python train.py --train_examples=15625 --gain_aug_db=6 --input="log_mel" --spec_augment=false --tokenizer="char" --activation="gelu" --bidirectional=true --orthogonalizer="polar_express" --batch_size=64 --lr_schedule="cosine" --final_lr_fraction=0.01 --warmup_steps=20 --weight_decay=0.5
Rows from block 2, named by matrix and row number. Each number is 500 + 25 x the weight over its row's rms, rounded and kept within 0 to 999. All counts start at 0. Numbers have three digits each. After the name is the row's rms in percent of the matrix's.
# conv: width-3 conv (model.blocks.2.conv.weight, 288x240x3), inputs 160-199, a 3 kernel for each
conv.75 104:510543511513518531505549528513517493506537552490530482530472478508491530492526487519490494523524494491514495444481503532535538495497531512475475507500503517532511470483527457502514496522507536494488485509492522473485498497545512490479468519465515487476472523538519541523508484499478471502556504499527488529491516528489492480496502496500475459501543509503449480
conv.76 098:504511483512472494463504516522518494463482517558527498509493538510513513491508464462522530539457515509490489532494530516486482493473535495466507489461466475497496502482530485517472459478497462505506512482470506547518521470493509484483488534457471496540528505470483471536539521538554505451494502490484496488525471492470505480486468488513525532550490518515536546
conv.77 097:501516514504495499459514504482456455461505554528477502542511509486487504496478497521516503518552515492502528519497521532503494529502469487526545450493504498527500504473506484499500506522516551522469513497504484482467526463483462513510490507511528450503474493522478496527498486465456482495469503545508488504531512462512513556504527506506519451523523481524481557
conv.78 100:494494515527535513484521504493466513493490506473458487475515513562469481520498460505506476499459511462473478515480482455513490537481496508509486545538465473507475482505487455474520510491453520514498495491526521484491509451524521492479470490515471516456521517499509575503449469490508533518513508503536463461496500488504495538496471494527527507548484481498495551
conv.79 101:501510544469511510543484463513515491544444484507505486451473513484523516480529481488489496528539516493518495509507522519535488506483469498457478531466459504500490490494509503507498478463507474503490513515441481512512512477478522503517480473494490539514537454485471512529499544547504478485521503477473531502524507519486502483538523483527500537489460481497534465
conv.80 101:528528455516508483496488509525507488487525508494526481467506502521543552532506536488519495486515483568485496465510529485481483492485505468493526488535513486491499495489532486462515505494469507503490529540499481445515462492519499485503473484484533479482464469508548503552488479471467480551514481504463492482507515501470517504481500523517468488543527520532507494
conv.81 098:474515542485516505461482488530479479488536514534486481477488442528489494490490501493483463496483487505480505517528484500457524523469499510540504472485479555521498518502498521528507506468498489520471544519491498521482485485542477472444532504518503532502508549493548495502480466455517491503518477468525489481473494480524495487520532510446498530488487500511518493
conv.82 102:557480504459449510493497507509439501518529499511466515542490483466477491552496516501504516489491507516512529467476467494523490497510508528526492473512486544525525504532489523468488508506476466488474535487484473491522500517524437551500492517508504490491500499488473531524534478519464529533490494465466459484521511490463501527482499533501512497513514525537513473
conv.83 103:496518513458538484519513425523496489497540486487487499508527484463499538546502483481491508526461540480496523505535471490489501532500498468515511510473510550501528492499532505505492495514480497459526513515517493509505494520510494530533505462518511477516492462484529485483492515493523465489523522467496508496517505523550506510551498491432491539511514518482485544
conv.84 101:489503512476559481508478456502540480497510521477469498530512506473506518544496471513510522532519482521514524469459458507493518533499474520542501491522520449493500520485478498493517526483501481455522523526464518500508490504506505553515461473524513479525461437533563530499479487507511468535522530533486495454534512482534494482483520455510515492464538518502529498
conv.85 098:532497492552494516504504490518513509547538539484464498508488485474513522496464477507507486466535493499481489495532511472485494486514494498492481463507507513497477524531540479482493485489520523461500520521473567509496470484516470481489508496484506528554485516505513497490514488555501508507552525484504531461493543557465479467455496432508560504508531541521518521
conv.86 102:499503520498499496541467473541527454475504504471471497529516528511486466476473495494500501493458530470526525499488484488466514503509481489450464557495456500465507518513481506495485470477491479508532492478491495470513527466502504507500498525509497476474508530502506512534510479487492519466465497490510442497509478488505491500456513457492503482499490471460499539
conv.87 097:447496519542472554502489515473527493535542473502503502503480452570513482472505505512513541483511494463484502497565555499515510501494493493478496500509531533534528498497494476460473483510485531489512495527521478489504519528520537499508490526460473472471515451478463479485490489491483506505449505493495512517526500472544500459519521526513452515501496469500502512
conv.88 098:484477521514481460463503499464478510501528526527484466489475495523492502448503527484482516523528508501485475512492492453465535511519485480506539517512539480490507515488478514499519496525534462512501530497500484470474520525484539514503502501537470479495558516507487497484540511506455511482520513508494526521492461472520536532485481511543522490541518518526484461
conv.89 103:479563503439526531470518475440520465518524449520528514487503492498494520454487497495526514530509489499528480502542467517488494511531469493510521471501488490494491532501494523532494512511509540519476481525480487484464479516517500530529524492500491474473506542521540480536505514529529479490474499554488499528511521514501513542527506498488505558473508520499478507
conv.90 103:489519504526472561521448523460470539480473467505495481478501527554531492518567519511510505480522511473490530527531505490482490503467498491519470535470498466485511489504537504495507486479500528504519462477493532514488485511460524548549464519515469495520499482494530520492425509524526510562524536507520444489533493559508494442534520504493497540488488496484501521
conv.91 100:542539507532512486426478477504537485501517494477483482522478533503532503490486440502512495509485508502474512499466516526494502504491489507499524491458537517502504511526516528529536520514541486506549457506499485540479499474496506553471486491502502504496485512480497537526483473549535546507456454540510510478525520529483491511494496472490517505491495516507503528
conv.92 099:510512453473493494483512551442515474517471495479496485510515463464501489523483495538461481463471503492510521545544489502510498440512474541524502485503517476513528527477451485526495513519522497480497447495511501495463483486486491488482468540559500518488499513535478507536506502460585459457531515483455516524490516496489535523520493526519516490569544490522510505
conv.93 098:507485470490450467496514449484447483495529542525522502477488504495529522488490501487484521528496522495479522524511462456498480510516499461496495508520479488493506504507523457492478469453498461512512501503468504463493496491493481499495484482528479502545466495542501522495538519484490468526468442457498469482507473467492507474542495470501505503438502460495465487
conv.94 102:445472512473518481486548557477523541524501490515509501487503521526505502507508482523486510508499482460459505497453489473499480530504486479448509482510493494500485513508527465485510506507502482542509471487494480467481499514539491483523477512497529496479498500509451465493547508531544545470501484533534510558486508516535524569518515486527544460491490521519523477
conv.95 097:549509479499494482526516521493458466499499540475519529519507522484456479524534512513518498505519504498537515499514515515514527510462520495468514487478501473528471494519500439492482477496529501514452538493517509501507501504498501500495445514498462511492450498483510456492503480500536501503528499538490483501482503517534498524566488495466499508466484479460487506
conv.96 102:485489499549508501517529474532549509491537513502499488490488469501539523477457496512490505538535538536468521517539505539496478493525508478474521489509514485480508498511491517494513501512534494487448477447472551496448521515554523499532489503502498510485524530531520514524493513501476488488475504513538482501496489503506527497533488508469517472502517445504509497
conv.97 098:494468473464466520470516496494518475497523502516503473479501469551566538441480510539546556508507459517530537479547528486469509475485473505502479510513491506534490482501502507484509528537483496449491450478519497508479470501467502481468499545518530505504461465512486500496525506500533516521487542525524501470525524513461468517460523477456492495502540505508478481
conv.98 100:475517495483500500471551505494467470501498465484471493489443527555476538489490485512520497496451501513475479472503529483484510548483504537483519498480498500463500514475462503518489465505530489500511502498473539458499475518534467489512506500491511510501549485506484515502472494515532490524470490488482509535485497467509489490533508476556512466504492488477482472