A small CTC audio transcriber, trained from scratch: rnn lstm.
Rows from block 2 of a small CTC audio transcriber, named by matrix and row number. Each number is 128 + 32 x the weight over its row's rms, rounded and kept within 0 to 255. All counts start at 0. Numbers have three digits each.
After each channel's rows are labels from the 100 clips, of 14976, where the channel reaches its highest value: "strongest on" is what is common among them. Only what is clearly more common there than usual is listed. The data: read English sentences (LibriTTS-R).
# conv: width-3 conv (model.blocks.2.conv.weight, 288x240x3, each kernel summed), inputs 80-159

conv.265:129108144166102120141160142170106151120183162173137102131139127107186113117180140137107149137153111171093122125143092117077178156201135148140086152139117177100139144137085118144128091142111117101090185069105165092124086126151160157070081101
strongest on: the word "had"

conv.106:102095106199085132145191136126122141105103058152148109174172142119119094135085084153121062135192112122079083114126147123134084069129124160173129071140184151193144153104089120084153117117136142125060176121150174096131127134140136089141112149
strongest on: voice: female

conv.71:196124122145106120077093097114149173088118105136142098044116072166135176064061083133109145078171150119104110098137127183134122142107150120127158115141229166146117155129183111181113171141121144155144126141110129086154169089095044106074142098
strongest on: the word "the"

conv.190:091158109100164115144210106155136152138150142108144152134143132120146174125163123125154143095120119169151143078157121121099183116109142157121072083067114173128107112155136141102165178089141105197165134155185120155160118149175144132113164122
strongest on: voice: female

conv.29:112116164077103083117186135151123129136128145088163065174125106118109179136104099100066091138130127091150090161119112125116065141153124163140154183104130206128155144138158150194209142118165123138089112131147124138107124104138206117157119156
strongest on: voice: female

conv.99:174158138137150144179135144114137136129200133134125168156147088198139132092176053148083149161145119148071111120147154103105095098143107114091118071053128113157158184144139099171104119120155144157114159155169130095162087162179161148147114172
strongest on: the word "which"

conv.271:081173127124111099127123125138173169104199097160104125058154083096110145169118158132122138114120126109100148133126140144132130119130145064075173158080101114208216127162142164094149128142089140135116129171151075114151139162122157204152162117
strongest on: the word "about"

conv.111:117153130132127146166112153117143122141165065124181118097103108122117129092108094158172091137149089117122149093080098096145119113099157070097114087163132040090109176108106160202136141186132195135125139100078125110096143127150186129193103129
strongest on: voice: female

conv.130:177162090101120183157160108124086141137085205166135168092135102139142169103175196136092085170074126135127109132226182176125175087140132148157105128112110111132169105089115103160140181080127130168046192097173121131116164132176067146189101167
strongest on: voice: female

conv.17:140094066144095101112166142114143166144157066142137164114162132090129146122114166071151202105079149090155145082112119125131152109131139075089108120152103096079172145083162108061134130103099156055116171061049141127119136110153137106103170132
strongest on: the word "be"

conv.201:101082078130114141178156086136079112110121125162135146160079170120079127106115151105096164092120134159223181150152167144135133177165117070115137136057104109215190134094214120119110145104142106149142141132196154149077192170148101119172132093
strongest on: voice: female

conv.56:140111146126146158181084173119077082044143214115129089126073112119157112147122148135089165169105194151109119116120109152136164128127130116173160135158154090141126134182028154110113083153092135146154130120153145133175137179125128122073082123
strongest on: the word "i"; the word "like"

conv.285:065202145066136068109138100118137101157097185192100049155131152114082106132160122168097145150152113068156091125166106085131134178111192193103124067152150157114111151133210133069197143162144143142122077085141165092166141137100124119163132159
strongest on: voice: female

conv.154:086137105083103151149188141145129176086147177155091132199091090119135152117191137178088097088093052122147149116108097154150204109138126115149135122117150106108163134154094135109121061124179143085099142153149110110129110168115106110116127191
strongest on: the word "would"

conv.128:132129079099145087111112143116160113186174097086062120096036128099148110105109130062195100110119144126147159119135158091111071150147068162167099096154165144096106083104147134104135125136109100126058126149097101180113134118089197104111128072
strongest on: the word "you"

conv.144:151121133127088137135165152132099178171059158138072197125107092067131155182181161118136150111111131193155206148119104121131109192148087067167160173136079115097168106138111128180179104122113149148134143128099125120111135092161158166163106099
strongest on: voice: female

conv.157:083131161079137211184113134123121183084089188132112137109162112087123130137120108108144133050132157178151125118142153072151136081107139130076147176172102157140131161139203135111119169138106119148186134130136064096156123109158131159088127128
strongest on: voice: male

conv.239:168121087122114132157037135143219084149150089191083172130171093105143123120147091104115092089071173148122163187148157128178136154092118162162112085148130085114093126117123102128184147164172152139148124104145087157134153062062126141091137124
strongest on: voice: male

conv.202:096091131137178104128130153085104101061124114166118175097111095120132130147174150147128140094078148130105096089121122108117097167132151101105109170147127129127119115106213158112098097103098120136181084127120103109147092154137167112142128026
strongest on: the word "i"

conv.249:161119153149160173105078128131066143155095156155132149084137081145148156099104092127179090102095132097152109096184102088142086151112208120152147088121137066185101100100116133127183113104074126096081173120138098104090113147139135125141108128
strongest on: the word "be"

conv.237:143156092174142121134090125166088152098156130085148140105105099165122133103116168160148136133140113057142163116097117118117172126189161103143092202150139112127151153149126157252134050145148162114080138071111134126156175096133137159202098079
strongest on: voice: female

conv.110:157187080071159146133159155114139163099152136122202089127125146125166091110069168118121159031106091123127116164126108126146045176177129168145134124159094105170111171099099107117149106120077114151125108113119119099141104097079159134095198166
strongest on: voice: male

conv.103:142128109108152183089124176106094132111164124104120141116146118163151150079170115112145133128167114085092118114092081126118171158139120061147113091176102168136161211168201103143176045113089134098141146110144171131115078111125118178131103116
strongest on: the word "was"; the word "with"

conv.32:078165133158135121107165110119081111120143199174139153181137124108149069149199135141152099170149094130120104128103083200062129121113153127127137134107104076098132207144104102109142141168088122141055169155088085146094156190090138160113096138
strongest on: the word "with"

conv.53:142156186129106117142113077113129123079155115142145119040132157123115122156135095095163135122073101077134092130131099150095123139151121100098119124133119144133127146106134107129108155113160138099161133133128130099117115142163142192073205095
strongest on: the word "you"

conv.137:085150134107134112134114102102151117091192101108155161062106084145144187133146125096131173086102130086135086102181092170131109073136133068115194157113154135202088104159085116119123096135165109144084095170064151140163117060150135129160148151
strongest on: the word "be"